config.toml
encoder_arch = "vgg"
model = "contrastive image-text model"
dataset = "regions of photos with short descriptions (Visual Genome)"
train_examples = 101725
image_size = 64
crop_scale_min = 1
horizontal_flip = true
translate = 0.12
tokenizer = "word"
vocab_size = 6471
loss = "sigmoid"
embed_dim = 256
encoder_norm = "batchnorm"
encoder_activation = "gelu"
encoder_depths = [2, 5, 5]
encoder_kernel_size = 3
encoder_stem = "single"
encoder_widths = [64, 112, 192]
encoder_downsampling = "max"
text_encoder_causal = false
text_encoder_width = 256
text_encoder_layers = 12
text_encoder_norm = "rmsnorm"
text_encoder_norm_position = "pre"
text_encoder_activation = "gelu"
text_encoder_mlp_ratio = 2
text_encoder_head_dim = 48
text_encoder_fused_qkv = true
text_encoder_bias = "all"
text_encoder_qk_norm = false
text_encoder_parallel_block = false
text_encoder_inner_norm = false
text_encoder_positions = "learned"
init = "torch_default"
residual_init = "none"
optimizer = "soap"
beta2 = 0.95
lr = 0.0022
beta1 = 0.9
shampoo_beta = 0.95
eps = 1e-08
precondition_frequency = 20
max_precond_dim = 1536
one_sided = false
adamw_lr_other_params = 0.0028
steps = 9300
batch_size = 256
epochs = 23.4
lr_schedule = "cosine"
final_lr_fraction = 0.05
warmup_steps = 180
weight_decay = 0.1
adamw_weight_decay_other_params = 0.05
Rows from block 6 of the image encoder, named by matrix and row number. Each number is 500 + 40 x the weight over the matrix's rms, rounded and kept within 0 to 999. All counts start at 0. Numbers have three digits each.
# conv: 3x3 conv (encoder.blocks.6.conv.weight, 112x112x3x3), inputs 28-41, a 3x3 kernel for each
conv.2:602537444495503542494490509409496506482546520522591520427518535512491525596468568488505500508512488452463521531495543565481408565561545536440477549539556513491517487493462470468473488564472489497418448412512414519517577469558447549460508490491519599504545531555587572570519521616506512506461486560442528492514462491526457466532448543540440446450568454543506456446507549501499479
conv.3:512452479479441419465515411374559520470493534454501439446542535488469523517455530475518479523493522505471503568607526596616514455481493470586486517504453460503464564582504595549565479517469501505484504459425523441464487377485494534517542473549536499539513444514503491519540518531505483547527487561525493479528553511477527535477520513509560485529537559477527553549459542466505515
conv.4:495435506520474454517508562551529507494471561507490510509517534478610507587533485485504548474442391490437455419523512541442505567506553483513510462487462603464484434511537450511469530525485518469529451465535532595528541438573478470532500482441557477462498434513553464437501468481491545482461497489593432489486511555529556549481488493490494463515463478455529556485497464464489514
conv.5:487520461488464497530462512576480506466461513458531506531422492487408445473469551537480499473536510491443541498519519503437474468514521571441427508554427519520428499512505514598498451529450565421514566489497493441552508489494525533486500531449510457508506472440545507493529544459509500475520459517530438493552477504440589488579504475570458436570478399560476423550474475591475527
conv.6:490463444425508483481527510494368500494476482437505502489478410480437475540558469407545519543468528450486480470485483485526447457482510517557530493527475520448513542541580417481482464482504479482454429454471527463442489451482534470473524544490530522542532475529485461471404482493502501491483461495550517516518542535539455434429433435508462507506550525449504524485530470512470499
conv.7:466439529486473412549474518461478505509569513553458482470487495494458433503416499453530510515498527552504509449532470528484507547549549494505518498453460513475498494522565563586528474570561440550551464440542427506494515406506486398516471431504574522512498482518498508580485502531485517467553485447575524521518491525499554485513465532464450461472435423475444436605543470486486542
conv.8:479546464403451487460453486527477422503470535542501546540517470482514534491490547495481457511435476454539420512499446458421442546578501529487526513492503505534520500533534473570518514535480486454453589537442576511409457467574476403486508487459479558471449518528434483500581488533474523588531547544519532512492515470516484546530467529488514486490422497453515611552489503577474521
conv.9:510598465529571514468422477537517522478531478517472551468508464495435528468542502504476510458488441509505546506444529545537486439479482476496512538540441543478517462467501486534552485502520556513547449552496525481481477482479455501483505508511427494540453459476530488498474538543509477485454442522515432488508510543526466448475482423459518497532519497524459462485501511465485439
conv.10:495438450483586567462455538532471510524472466557503523590503493528498509480458508458411470486521561488538620546522525504549519571504470536510448557521499520501529437471449549600558507537496500480504465500495571481487477495424458493471464482545510474460487475501475479569496491475542503414528504558573543542559520564461518514420470456508476466508463469445457517555474555444486536
conv.11:557479505518640524479577485469518611463548469472510493541473519538531507488429484537450430506451519519488498496535498512549512622539501473462465443492463453497462518433503548619527555529595511548506546483520503477483509478478497471514484525440498518481509508507481454484475511481465494478515497469485564529522528511577497516523565558533535488481458472515470535574457482427512457
conv.12:531492482520466522443479494504456544467469507532530487463435531500470523501542488461513498470503445443469470471564481556499521445504447493544545541532577498497479504488521481431509448466473565531466523509592565509525466506517465463467554541443563575570512500510505476542551552472557520476446459473529440554511481428465485437479466426473475491447519550453412508426441499511496396
conv.13:416489483468508497464485465441464520433465511467566487506474470585493469474435512486429482463496537515494466529523468538466465510496458443491489463512529550555534553517593506462487430482474432437477475543567492538570493444519482466433465464485535528531569504518507492477498528508507451465550437570555466542485451461471435510510453557474491448483480490486569480530514468531511538
conv.14:420563478414512486519499541539563502465490455511511489463478511498454534510511455468512504477510550499525474524479562540482519521511481447492485510458501498541507474504556509484530408532496523563495542471504528468468524448572499514500424515506464548470462564463431590471520483535426561507512484464560463453508511518445494504492532487537599461508463499563443473521419555565475483
conv.15:540477529552472421471663509464483494434479545513540498459516582526502541432568472478516472495440505506466491521491439490500444507483481536507493526527549495491442533470458485448427519536516612521446461460574418545487469501404443513510600567486460524505505501447376495486562542527510511538486462485445553487461557476444545444568399538451533539427504454536494551524520462534505481
conv.16:449502514418478520512478524548473459498439503542429472522424524491498522505515495491502487490527447485522512450481501488511468593429492470466457592457480592554449543495425494469562541489474487474456497516510568477493537422487545472496493474585521474513527538480483559439478466488555441552503512480483524441511481483498483422518443434518542543500530536474511515456457414536556397
conv.17:493546473542425439516545434467481580473511467477529499435521491526539515501496534496547478520523492506455437576449561547478470439546584502531474573483451541479534522517509599508489556447532495497453530448505559478504492471498477509502506539466429488455507516471550475487462472482538453514442549476502518524463421521521504454492466541524459405518444438453596526482432454526404507
conv.18:488555403481551521516458598488463502549536471559508463473510481468471503412493544514538466402433420521503479468482465467508485523441450392484461466495463472472498566526460546507498537464473471465528485487502542547546495490475548506524444471528465511532522515477489505472437467518441497459412474565461436459509506487483363478479553545522446554486517506457477502517461577468468524
conv.19:445504491513604549495551546516472488538415446464499433477534417538476467536504502506496516497506455502500494468502510488574487579572427566474466497484501509506508535493525569549472561487530480467510469510444445446549489498543537537519502428555496465474476526494509479517493467492453491474477470468476465463469587545604481466513514463480561521590490472507503435434466529486507523
conv.20:525457623491462446488487443543507541515476489446512482569527513444471564568498508455517412446499501565588561549610526503489530497480571462522455458531585449501490544485651491522520484559518552524561470525510522530527472416486472482449541435431480463560469521491544497522498516468473475533511466530501509505460449513512518452550481510401510533489522456525454420480481460514441431
conv.21:516542535462502510525490486456549441497507459476456522505467445480556479437514492465568461452482494496474497593453504460506502450479528458569557508474486499492406465463540509475510463532507485536534520524496530559506538532477474514470484466442547579509551469493487549488497512532524570486506545497517577512463437494471512545502493528405446533509481525440485487408515436583505583
conv.22:526432514484471503459505504521524516546546560496491502529538517506487522513456504551497521515434436472418485455520502589567511432413537479529495476432576491515511506564542584468547602514534507483554516502439470494479525517469504568480534509407506521523421425539460471470426547535486455509524572588519457470555538535439472513481510519419508533498538489508526479439445502450550487
conv.23:526537490483456522488480521467529489544452514516499495475456457461464519471516575470445468548490446479540478585483555498527456458454490500480411461412440478537454469546553445511459542516525484516564520466449566478462545480509524471531527575436439464487451536463495501492463566466533492534552495449479491487523541557480468523488468480506433496449426530556532489478484586506468452
conv.24:427487484504481447493470432480445459500467443513430551527497521487452463483481549455405468491458498502555544399506491501477554521492558400534484483505505443417460497491456514444487529490510470495515463504483493495498421489572571515428454507478538505503559407420434443511447540577538521485493494514495477564502505543523502514493458459538511472522415498618595521503449476427532525
conv.25:486484533517429502495479425512493557515495504467526526480496465442463503546483542508445565551494456478511435478544555549521535549536586538521511462443499474446452527531526425518544557512453449529575508493446459501477376469429485473476532456474475489508532551505571547482413548467547493509623513501479450483460463511542453562512563548456547426540454545530600495531538449499494483
conv.26:512461468519518499455493520493492516477479527462567503518512589554564516455508496516530500545536606488556530458521533532499529549591562472475506450480476512492456594499492493448486474481502450424476431464472468528524518512518467531522527480476488505569559494529559489541412510470505493520479452534483512464519508485531492522549525510480556467461432418496519519545474621544464509
conv.27:471477519527462494499505546525521482517578522519603466461479482527548471469504524508498538499510443505440445514479555480498501530526546433501477531455452459460556511455569456420511465547535492535487483607482463464428509509515506447419529582549497532487567477480505498490510509501456477533443565464512510551505484515510504609527420507516507442480501465563505509597482413570512468
conv.28:483465503502498492489468510493534465484427504542461486569531472464510447500485458481499535537445504493545511502414557460443535478479513477482433501545460458455496495555458471539532495471432449512524550450474506521492464428546465546511533529510466524455482516541457483516551508538509564474519575513508550534553479552513492476474426530472502544504458491512451433536455485438521495
conv.29:562448481388533472421497408492493442532491558503536483570437403521493513539479497443500394463459536454477472471571537534567549526522391556505511496439472436513433506521484501528491449534519517555532490507479533490449475458484502415486548523568461500517532490476444528526549527543492570442493492541551464566571564485575564544465499479495491463461499548502457425540513477494505452
conv.30:513547591448522519483485450515465435512452437489447449506524530484500517510505493440457541513566491561465421525548541617504543546576552512522501578524545548483495459487430435486568465472534511550429454497520469453540493466473439448535513490529511461436468483469513484491530583496492501523474472580559541535582586493529517578446589524479533518489532523491460419476481479461494512
conv.31:547499592462533510529535568473494497461543469521469441507553480549542453601525534529466486487543540525507522515509482510515453526475493461495616454501493487500470509499455513530511484499567500529440473520497457529457523497516482490536519475527549548421553583486532532463518513460553532516525465552483460480521457496484422476495500464479471509574453504553547426533588468504465489
conv.32:422439452491575464454507525525451462492441512496550545524417495609461487522468490488577558537596528665473521474476545549512464562526502462504530543505565506487462533480483516554430493463526419541464514477480552571529482539538514440453522506467477517517493544473503486590558593446498480441476530436541553474528475466482473517555521413524535447460507547523500570562503539561434540
conv.33:515499439533672475487528495455512512440462474525537469495462508528481426499501581496446489457417468459466436470492534493535553422469465495494516490539515485500531528472461536563568531545544521494542501440506510509420475498518467455558512495475461513531416488510472476493520451526466532431472517526503535473565486527502519545459535468423445505467494519567429478555492503547532491
conv.34:479439488483445429482529446464521512435503440449463500452433529541479504548461516551544497572505495519547470561487527562527409502492491433480494576603534537606550486444470514578490477529541576525433539481510449489465527466446426409538431420442465538505494485530554558606488422518477470491542531430530480497532494500535557544454521503390472489481446459487462461488511488558532491
conv.35:476464489478475553467473473496547486489485570481513499507511505513409472540452477527504501495514596463584567497528471489464488480481482511540495481524583510499525575514493506426511477428449515480484408495481473485512512480561533522512528467391509464404575474452497415480487509491453505493526458494559513505563475632484530511516448491567510618546516535465474497539492494471521478
conv.36:498478519515484490528526506483563538505524459497523516553479444589559522487619434519493576529500457522569441581505515518536521500516489536527551541557513466498544467471509485449482521515538478479472526514513543499473529549526483459516538505496623504477442519544439551493524416496487509477487549565476505423466480486473442468467469527487538559514539447576556527650500530415501400
conv.37:538539502537500444471572523507505513512502495523482518451464494506487532474461549577557548495448517481535417476492515470490556437484478499478481420495498455473520497525495512438509515522512527485548518456500499431496383433532457538562526541524446476478492504459537442512566448442471423478529509500524579492538531472479463552506452556529493571449498556482457546479494540534529476
conv.38:511466433511513470466472441535519585478532529434509514461512489507440542426521505473550512486547528457460488508504536540533502496543448498541506490474507552417479461495480496407435540500521473570503418498494512522501447512511471442492478458498503477509512469517446478543488457459477484493398488530483492528448502477493506468441484499479467530555466463527532507450501481571510570
conv.39:566485411477459577507503529515424575510510517442523518505480471507422489488496509443507508547454479486525448527478491518501510480487507511441457430490483469506457476502483540464490483512458451523507482488503424552500469436526485483466490471552508438582501513483437436519532495522528502443548532498572529522584498524505472474535540510482488415447500471545540402496513562489489455
conv.40:485509456495467484543483514555515499528539478416521526534534562492524481532484497502512550474499539459489423485521539493421577516519472501509514538505511468475483503490461482518506489426509501502506499506479466448533475427527499523560497427507531541557487511449539597520528574415554510475493454520504513502500548500438498514510507523429454477464486487489586503442516549473502442
conv.41:463561571449482474415484462539447568488432515533407422487531483448550534536497516554472510498582498479511457501574525468496564482532536510526513516493494430530431532543534551447490527499531425428482443489483472527499501522477492479523450460514421442491510551474451568518503541468531519409531490477476483551560493495533516523464477560535520569533544492410416423470470483524451472
conv.42:480509589508544464551477524486415472494525488465495520535489487450496536431449455525511574533448497468465477500491516446535561565483481539600572526533467481557521557485514534480464441548556528520463470485429464454470432519450525482483455523508485464466541536537529558532462505420547481480519504505435520483494502430492475546488451523480473573534524512562497398532432514581533406
conv.43:510564593488506486519500451499559494525516486465462519561466510519493472482508510498423465505454522474435480440462519548506509494517472474506482479470518475474448488464505469508516503532492449494463531525447513513583487443465591450469451460535518467555544560517454488407464514478454454512400492512473557543561510516659588456529493486486603460553549483475434442474451514496472486
conv.44:490479521486540509465425560506440525464399442476454463498508479427426508488482497459477542566578468547516492538472527573472465525550518519504539567559519559474472492425524509478503476468521519483474512442470456509539519530488564440456517496478528455502511465407511463463473423476475551513526492463480548427527395428407457471566526491562435465478543469389526641485553538514561508
conv.45:518556472485560489522500558500476464554446475474478521554510430470495416533466475497502509453511545474558500570461504577512469543494518446500481463584541563472487482558518474453426506522602509492534516419532498572519485466556416467446504478434504478461476477533492484511548539578474560529535554579577537536451551593627533583475475459523517563483499589487522509577475530514525446
conv.46:565574510519494528541486486444577560502584475556494479516570471535498566545585548538584460495515453460560558465516499453528514527511485521473473538561490507556429473489473476498488588536557450489571480486476444474469474558497528480562502523559400477426463511458490521518513473485514552517489560491561456567467536472496509514452570502494521501468480453526484529562556573539517519
conv.47:607486441564534567584491526500444438508516514516513551399468464473417519499450461473477474489465557458411460459510445527536513555459560606514518513507504558431505481537512531463497466492459538440487493490599446516469509484493562501566551481490503442563517543525478449508441476494454553539462509530455514497457495491532461480487505493473480459498535484548525517443470481512437475
conv.48:562523480481541467475462492543433515455445449472471490484469458503491504488498461479489448512476541571543432521495553485517464480464416478450455539525537574494544463558514546485507524489512486490456498519582524578506477475484515497472525513490464478500415484460491515521469457459492549456494518446544566564576566457536537567509535550537541458508490493510522515525525492544457484
conv.49:549563506516484502491519544501514524524425440528506533472481520496417437469414611475465513456440438441500521505506529535625500426557441519483502453509571449564505476459484520493521502520484494505474439456515508504489490422458507482457512492490442469517450431476465486546487490477427457518426459466512518560538549450557481509496553506477596513501533416490447539463436537562464442
conv.50:449536525524560480451480455517459512472457481479513478486463440439476482474497468479482470575503473480530474469467544550537485458507521500508487483574501518472514516442511480542532466500480494446520587491518468470488567544425515587606434504639508488535519504466519526514495435520507537624542585508531525518552519482541570524440580454510443535480407544428480508443498581551499467
conv.51:500535527537540520434444517484440469466482456538449446458494517472487490475407474449514466523490539480498462618514489562516496547512447500530506477529426491468400488485518487460469470501491472472525501488543514538505524474497551557462517513509527482543491512449492590512566486463535481506495457557467512527585492443491469462515499501469499522428503478571536547458454479553469472
conv.52:515491502517488554437407554481498495440453533518516464563461556546437479433481477602438564549426456556557472508480517501477539499439402502486505513490532492500529540549475557633521505545620510502512498513542507439470517496462578486487522510478490577531497502546514489510535409474518507525520516559610450506521550521520464508430466460462452477531493518491509610466463524512494569
conv.53:477456490477467537437540482454449511463480488530468509512467490481526559452510567536522452478541525506465454486503450492532533438476508562551476621582461443417474508438479514421551569557507441524538428496512508539512510501476450514473545492487516482542566556567487521488518479527485457464484443521489515518510454481475548486524488570516459531425498511503499470476522561501496530
conv.54:524577467471453457425460480524549461543473484544514504474434509473458467533528514449479497487509526472474503486444480431531469501479482546474446448483514487528533497479533477531514519511449504491533491456488461426516481434510519472460482512495510457523461480549571436483475533501509470533434488518488511536546545587546497509564499534513510488483421485493509500462504515499512454
conv.55:485478488544522430494511426532435545509490440524412548524482521459458557504578562539543432590487542483536434440488546458504512455566477523512437465512484570466463493450593622484532501439520457458461530503421566496483525467458529512449492514489508423512480535528447535479488474421457497490514458485463461493482509523465429519487539499486481521513471456472487519496434490453507478
conv.56:526575544501546530560507471447534528544445434532527532491539517495499520508471466535407439554489446478580514505462416502538548489538488525536449459428525465460428491512445489453501459453489512477495439465497485530523562423470487499510535495502489542540611534566560464488492468523530481503470507465456509469493526601540458509475547616471432466486412491436593548473550629534490472
conv.57:443497447463452458452443474496500536532465484472485510425476546541495574539446542471440517558457491516511496503521533500485542591512483516448601466455505480451497496506456476495488486505498484456431464446494446508526531516445506470481531506551484485542497486552488459459509504486503451519448480573521543522529459528525531508509489440530457467461506517497548485479548481487500525
conv.58:514515494486537503539380514470411580450475514485476476483448473591457516509471463492483474471510501605485506517532499533553554551473483511551552546538478509457517475494521533507562424522462513505485473441511506481497484467464573631515547513529428466479489446427478536448520443505521476514447485415492458495471530490509480510475489468508509570472518515459438554488508523523495514
conv.59:508532536473484458493465413481489487453477549556481538479456526528495452453489490495393467577474404487494469419473579497493537454501516554495513512485501510484452493531472464490416536558495505538511452486520518535497557498559517469428516489485461517525467503498436510501473479536416448502476454486422528555511466605516537510498457516567515446475486452505501541533534509497479524
conv.60:550544522502472509441441475500545524496542520541585541509429531433419457507506538496545466570448495501473457477523447412459419466464479497505495541514487523550550539507592465547609490563572542502509547451445512444482449480478496445496511534475463501507474489506509450507510521530543510526522461546460506452502566510538589592443496490519524503499435603538486495453488482589560564
conv.61:471498518486545494438489547468578544498513431474535470522487553474472420535498434435493546476515488506523585493599494474499523505420479420557450573446585444492570540492496435467456515443485370464571523487417488487546515450525506512493449465456479485495436513410415501519471494508474519509520481475465503413438442494445471460474554495596561593467360523507487503486490435488438498
conv.62:556517509498536550456485584493490530535450549463466501562453517533477506462486607498479510546570514507541463462487510536517571491524462582552562505469511487635486477398484398574494456463564462421476491444437557578493472537479513500482500433516463495468438444503429520475493494473519467505551494574466494483513500493519506497489530461458495499465573508544504509468515531548541445
conv.63:586543478508431524491517476522490494491432508521479505469480489483504545510554548492503473510543584486616517508452500498583612513490465555552458497490494454505480561489486587552492549501499470512399455455431465477507474507492487453497438505515486474487500393489526502546449500405527518479504474537504477469529439465486565393533409495505418569526455471479513445470464503548531502
conv.64:473511459531514488441516488510468519474493475535507474463478475451523491456480485488483505484475483496546541469438584521465485596601566505502480465447520480453464477552509417556485542513519446530465483507557505497503488466482439502485548467492455560503483475498493530486490509558491515501424483530485537417538441539560635514513483514485513484443423513476544490520480467498461485
conv.65:530462518536494448458528486546509470485477422450459498516496481461468541478468497514554550477552463463538537512524509506534454479489481447511503476460505537449525470541485510466481548497460518506466586496480492411473461523527473506498507473512584461508478477490484491490466472462488470504546451508548528466497507516439571535522510464477569480462465447520463502468465497510511501
conv.66:534591527443469464473583451444458498402469526456473486565490615552503457532466504528510487539508526546498534490511516587573472489484506544510495537486525452524522551469494525464460507507518484537562561516441530568511475431439575495439519558490459525572496535553524508468447549498512570518529544519449509502458473564488506575433496494528487505461488452459502555509490459460535499
conv.67:530546560536522531580521590560462528421452483525480512523552556471488530554484572536496468483429477445440516476437500519523524476594488571589526533571532472476519470491492471520498534545506534522513423471449532481473444494524445584506504545434524560469444463454486529496479489492471490487503411451494614496540452437517509471450531547501514465446461516496556471512463498587537497
conv.68:460466461474478527477480484490470496537404476464577560470447536497563566485524475502471536536535430487440446538495483493475524510430438450507499533563543559475553532507494450517458476526491491462532478481482482482602557467518541502550558584546543494503473457490450519497551525524468483570487504496543492514498508572495496545549435567498510564505555493449513489473548519537475542
conv.69:448511473509471477487488465531501486482504540482493493486556523502499494520479483516563490441504502521442537533486568539474444548445469529533551464424500494535553594454494538550518478551484492521457489493510514454426530524449542518508454554465442525442409543549463395543535534532519493453479471437474443546435476486501441541547480500469472458473492441530472521531520467535439529
conv.70:469530560549515468535470457451530462435415467467415440578552495490483505507509482560491472447529470528527483437481488477486493556573526521522531578481515501529506401469563528426460483487530523510490500444526538526482477503561474534482506500511505505465568495495515502511537475493470475544477474515526490496542439478463531499437486494527564481491474507459483513458474540508596559
conv.71:454493389445490469488430515483527504491511447501485501481522532545439410435463460501509458494554500510574546515512554502562485471501477472497515462445508505517537477482485485464496469479584532492509543487526455439542498422502531459499532497456492499476467505559585520481493469498464507533512492498462451533494514532509511454550537496542477481452474535502580496536542469444459467
conv.72:445490504489458525480495488570422446494539562549584487491398546502512403444495514475559402587447466499563484518478516471486517539464500432445583465428503515521479447483430536501523494482445504449449521474491561533542557502573497506523496534533479566521519492474506407524459463472497503460574439463475510512485507487489495564559447457463468510519471491521471452421526472486494511
conv.73:459484463495543505443525472497486522494548485495468481539493490500529543451421545513565471472494548502525465479528512533459563541502490401451543527499532545454479532542545464474478469563493498500458405530504469536540556521540527580609546540511531525427562629553503497464642574511528444573538470430570492472499442450523458537461498503472471560441491436478570525463482463481474399
conv.74:576507537495509586471516532491458519432509431520534509450516491493522484573481490473453470495510457453482489570502525516490444506496478470478516457454479497527491444436511408444488462475428451552450499483479539512444513455512519531523468488521451479513511565472493562522495404551489469527469504566518564492524484542497468437538458508531502484449536496487464568501449510490475495
conv.75:490503481494494478470497479453475528539551481548464555503472527490478422485469519557552443476501506451499548555518431510513550450404510499546453494501491509473490407517483467498480407399475470497531517459510558477494461481504518552564510519548510421494428564485527487590446551452465520514496514509533498487506512547487502461448549444480469473497481502465499530573509511472489561
conv.76:485569485543484447544419533441510488482451418477488454478448521492457484476496475525478486473496480450497476490512509500528463553518470514484480517452484496504576500467496496489532551507508456519410485465510574511543569506538471472569538499496452454465463455489446527549451500509440473418484512493536449440463496486472453479489468478449477501439456425484476580507568497530530481
conv.77:499461542498491512522492461611474558581533509592464494499500423508480490478421433594492495473491453495465486512451520472556538545638581546461457500483483492500547509489493510548532512518529461464493444469503497556494465481530517486474464488485511474496546517464541547511465509491536586459568565440446562453584503483496508503489525521492493451469461513422495510493451480474464520
conv.78:489515437496485512462503507584530432533453444508479413569486479520499432491515492530497488532575521530529513504526487535475515485508504461550482486485501574447448503511448481463571495451535555510460510465542519476562510540473548540441485513476440501517465491508474464476473520582518601522522536490495436597497552557609673587544520615509499498460557410474435432475486454536529516
conv.79:455488547442473550511413446523490500531465497484446506522509417471494510462483434493541474452509493512458500455489501522494485521498490481474487425505489506457482513551466454466587511503438477496530530475461548463477576538438461621417388524552545545501484579551428537511489504504499528536460429552466518474521423510524451506488571552471607497466540542474520483469455574436484468
conv.80:436472456502572439490481470590487478498489437457462549509508442487406492470476525538601545564514431529409463509470533517431535487484440550481469450509569521512540522522473535513482505481497484468484482465482471531560487522451585482535508561439444427489381438517491522481527515487521455518407535500531417490447453460509442521535485465516497432454467437468477554431581542503464435
conv.81:497523494474445479516488414514520517533478458496536429452590498538462436485515509477538539485470505534482509478583443482506567518561512571450481494443505542549463483545465450441448525491536511467517447439489510486480499520520468519448484440496458534513593602510486457500470544502407521550550495474461474517556529555531560500466508409597461480474467441513458462628589511631559497
conv.82:486496508478442449519502527454547479491573451524447578564579469495527520534479475546514479408503520489518487476517546546488552501478487480581519472569459511450459477535499522490501517547586549576504525503474497525484534491457550485550505529462534503569493458478437471545494501526513444532472456515473465430530527455508495513482555408480525487476409468418461543516429494492551466
conv.83:471493553515507475482571489462483421539516448446479529461498540493438522495548424463508525465516512514452525532498572536514481515512489497516479485494503466535402518433511581507550495512493546496516506455452472541437507492457549503521519568474463521441485480514489504508507536473510512479495502562490503535477458476470520442475425530452438475486482409556528489502477531490488485
conv.84:423515518445525447448523517530461479510547465525543427405449527509472495495474480522470492560490499491601455525556599522478577572541524506518442445533488478465519557567457504478534478504578485505504613526570492583468462509566521425506470485557438515548526456528444549441432517450475510474445470516453489531447483477420454481500515446476521535431473468474543493557434440476492454
conv.85:539434536464492521480544440567497448480532490542454434547539392574599548438584496477418517514497509497446490456558499531473534506459490545557488469562543530510564497500477549507543490498507508543472538486508524491473463503471450498520500492463473471464491471516487515420484489557557496512522521435426520496436472518495445487498530455441474485505459517482471441524534480519484564
conv.86:520519482540427461518487473422505511498505603518479550465424551477520518455452478486580434492522502515529571518522520523516471416492467630530475585622479520489514461512554582489543523523535505504471455448479543524535459444525491477483474436427452560494521501600548551551585510551547536521490530479550507490516514585449543490430551529554548586445569468584547559547507525502434563
conv.87:491428471444574561553527539532472507454484544551508453533482564555532434520484511479472523470505410467480499512566519559506519519494506492472465462556582484495537514480492528476512502524476540520515543646564527521512468565483535473591496518571460489519454490534483544422514527451491526468530529431530521476540497523504527494520527450449456451506522543494450589551522483484515489
conv.88:493453599473423535389487514559428528473543481504496385503509537517432520433525465489498483475507503480476447521480609506479622467490478512486456566531454569467502488573475469426454437500627441485458462499460458511514563448474504533488422498433518539504517543509525476462549450513526473531560491503463502430454458470528511541504451557499517533435543594472439512531443496487520458
conv.89:519450515599534453527435522496531477492534411478535515465494515471536510460438482566486508559462499558463403486487511473547509465527486513395480450438467520490491477518527488512587529611476590545521484557632532515492531458502532569518473529487462545526493520536532483518522526409514531437441550483488494471480480442458510473426519486459557514493509536513523518466494513510500478
conv.90:448521453513475492544506487486502487489477403554490390543535489542550535516536509489471486505515600553514531522530586573502538502468512454423450497486477520486553440446473551518466444509532537541433527505610560470442414423482466488490465462441500537544501416553443506459535477578530539558498478578491475519518516491552533522507503487542506478454453532497540469511513484482543489
conv.91:552542556501544508479500455485512522499471504454445474433427497493459543515553532501499502462460480497487475478535452520529552528457499521487466443468495488523474514534470520446570505479470469591451455610578525483494549482512508461459468527493403484462453545502454498468353471523455529508472579557491550468486466548473487434565521477496473470485529499476560465513512527564474416
conv.92:464455496480495489585517513511470499446507482544543501537490501458515496529447522509476456518520459482465588464487485474497511475462433497514615522534506489498502491463472443414471472571496485476452422470488470466468526456531499492466467533492504525532520473382462485477507567508499503541508518492502536476559473555516537551437498494471455524446484522523461476533467474516597513
conv.93:455558510466483455456526513482523473468514548517491440438490549458447453491572458543549488481484505455507509551524521456463473496495482499612622522542526503541485451506520588505517490443502461463462521525448529510522546533478458424486471436506548524482457526536475449468466508444450498549519491490469499458500526479440520494494439468468417519520539474521524575448491504502583495
conv.94:420425471508471450539475463496480549504500553464477478499482429460425477442503459523445463558486497537497525516499498532497519493605495571474491498466510505477547421509532487470434499518543542431433475482472464489463436567460442542506493477460521542479427561523526520568484494468525607600563445479462479457506480532543510427522472477530495527514531479489511536463468493462464481
conv.95:533499521531558580517504520506452513421458409435442489413514495484477522461490455511445425427476521518529490476475457563448494517462551547545536526477515481457529494436487512483462456477444515457542515494501461462516485444499509420473535488508529507589403503531478561480499473489502466504444490485506412396474498538463563488504481506458464501444525535563510528475562566464521497
conv.96:455517533525486501559583536523522503456508540470544543477430528456463520503489483528467489544562502597497439471476442579426489533576541359560506440487546462487566449451527456514533553499523553501519538544505487469414529447421506511486507525493509477504571463428497560431495436505469461506451493547512487559439524538472475565441462481457489473443474505477466544473469466419473452
conv.97:464472424465507514486477411500502555479436464549463431485488484499460514533467518499512450454473535488541501521544546534499579473444518498543554550572461517502416485487582441470497449408422471531580433475576525444544451533539488483536447532508475475493458430492462470447539514455601577478467518528480455536462429475537459497529456478553501490432555496528460439541403435461546454
conv.98:398486509507441504520475462506427522404469442480499467506480487569531456534550483498489502521507439499561493573553510490552498507529526497484457438490466540483575405504446487473485552425477479466507505502412470484424497473515518500495554527463504500517534486437621483544537507520448406437558471486496488510538557417510471481481528544536466546482603445437459527485392561535542547
conv.99:447514446450519493478466509482598571476531447502510444439500458410472565514530453446474491499515467481490510538504435486523521467497429529505471518448462482488503537503558529523541538489474463464495473436455511518486481453491452510502444520450465527508521494545526541620554522649437552468462449544494484556454495504490542525545526495470485521501489498525468453529498466490485521
conv.100:502556525449539562503532534428486508513508515500489459531546497547501509509530509486526537507538478478497552416499454480474480533524534410537497478522559553462494517576488479568555481483506448501526520462447534531558539489459444425448492508496545526518524466499505470517472532581480523462462512537485550552485536541489494517502478553458442506507520443496530449482532477474496565
conv.101:494467547577490467509550538482480497550435506491518496467503554495524480465479513489508524449460519532505488426502459532451530461472473446538440475544561529458540500546450473492537461501539483465517523484521504484481500485485555513527457447558514411417451472467551583537551473468588547562545531532454557474433453452468496485538470520541592548535486542539462486499488476477539498
conv.102:456455417530531485525530462500444489470465465482493436569488465543452506531461568456555534474553573447484571500477494507492575458495445512436491509472562492486491416548509467486445477458507547526601523540545525498507477463535491501441437537532489492431508500493461518504511467472444437522542430520500553485462473431551508422451476487554496527471473482527481479520521479548504473
conv.103:495519508473483551507525484500528505457519531471486526491520525431551555453479472525475542520510482575484569519528488420427461465522458512502465505478468529489550507461494522409473477549522493502537486514440571510402583475506524468477504531492477529557501537474454481505482502492492495474481471445487513514475461544537507583486428464488434508525427518459476487483474488453475502
conv.104:481462467568488496503498482455509476512573445637491571466507499454511448474438490527548541589505555532551594500562504434515538546461485502498572492516446503487533441453442496515565457470476483489486509563519569454505527464501517522440484445403525518554483522476456468455465422490428478471492440432495514539549548478533470510520542522513444479543462475460507429509480435461488467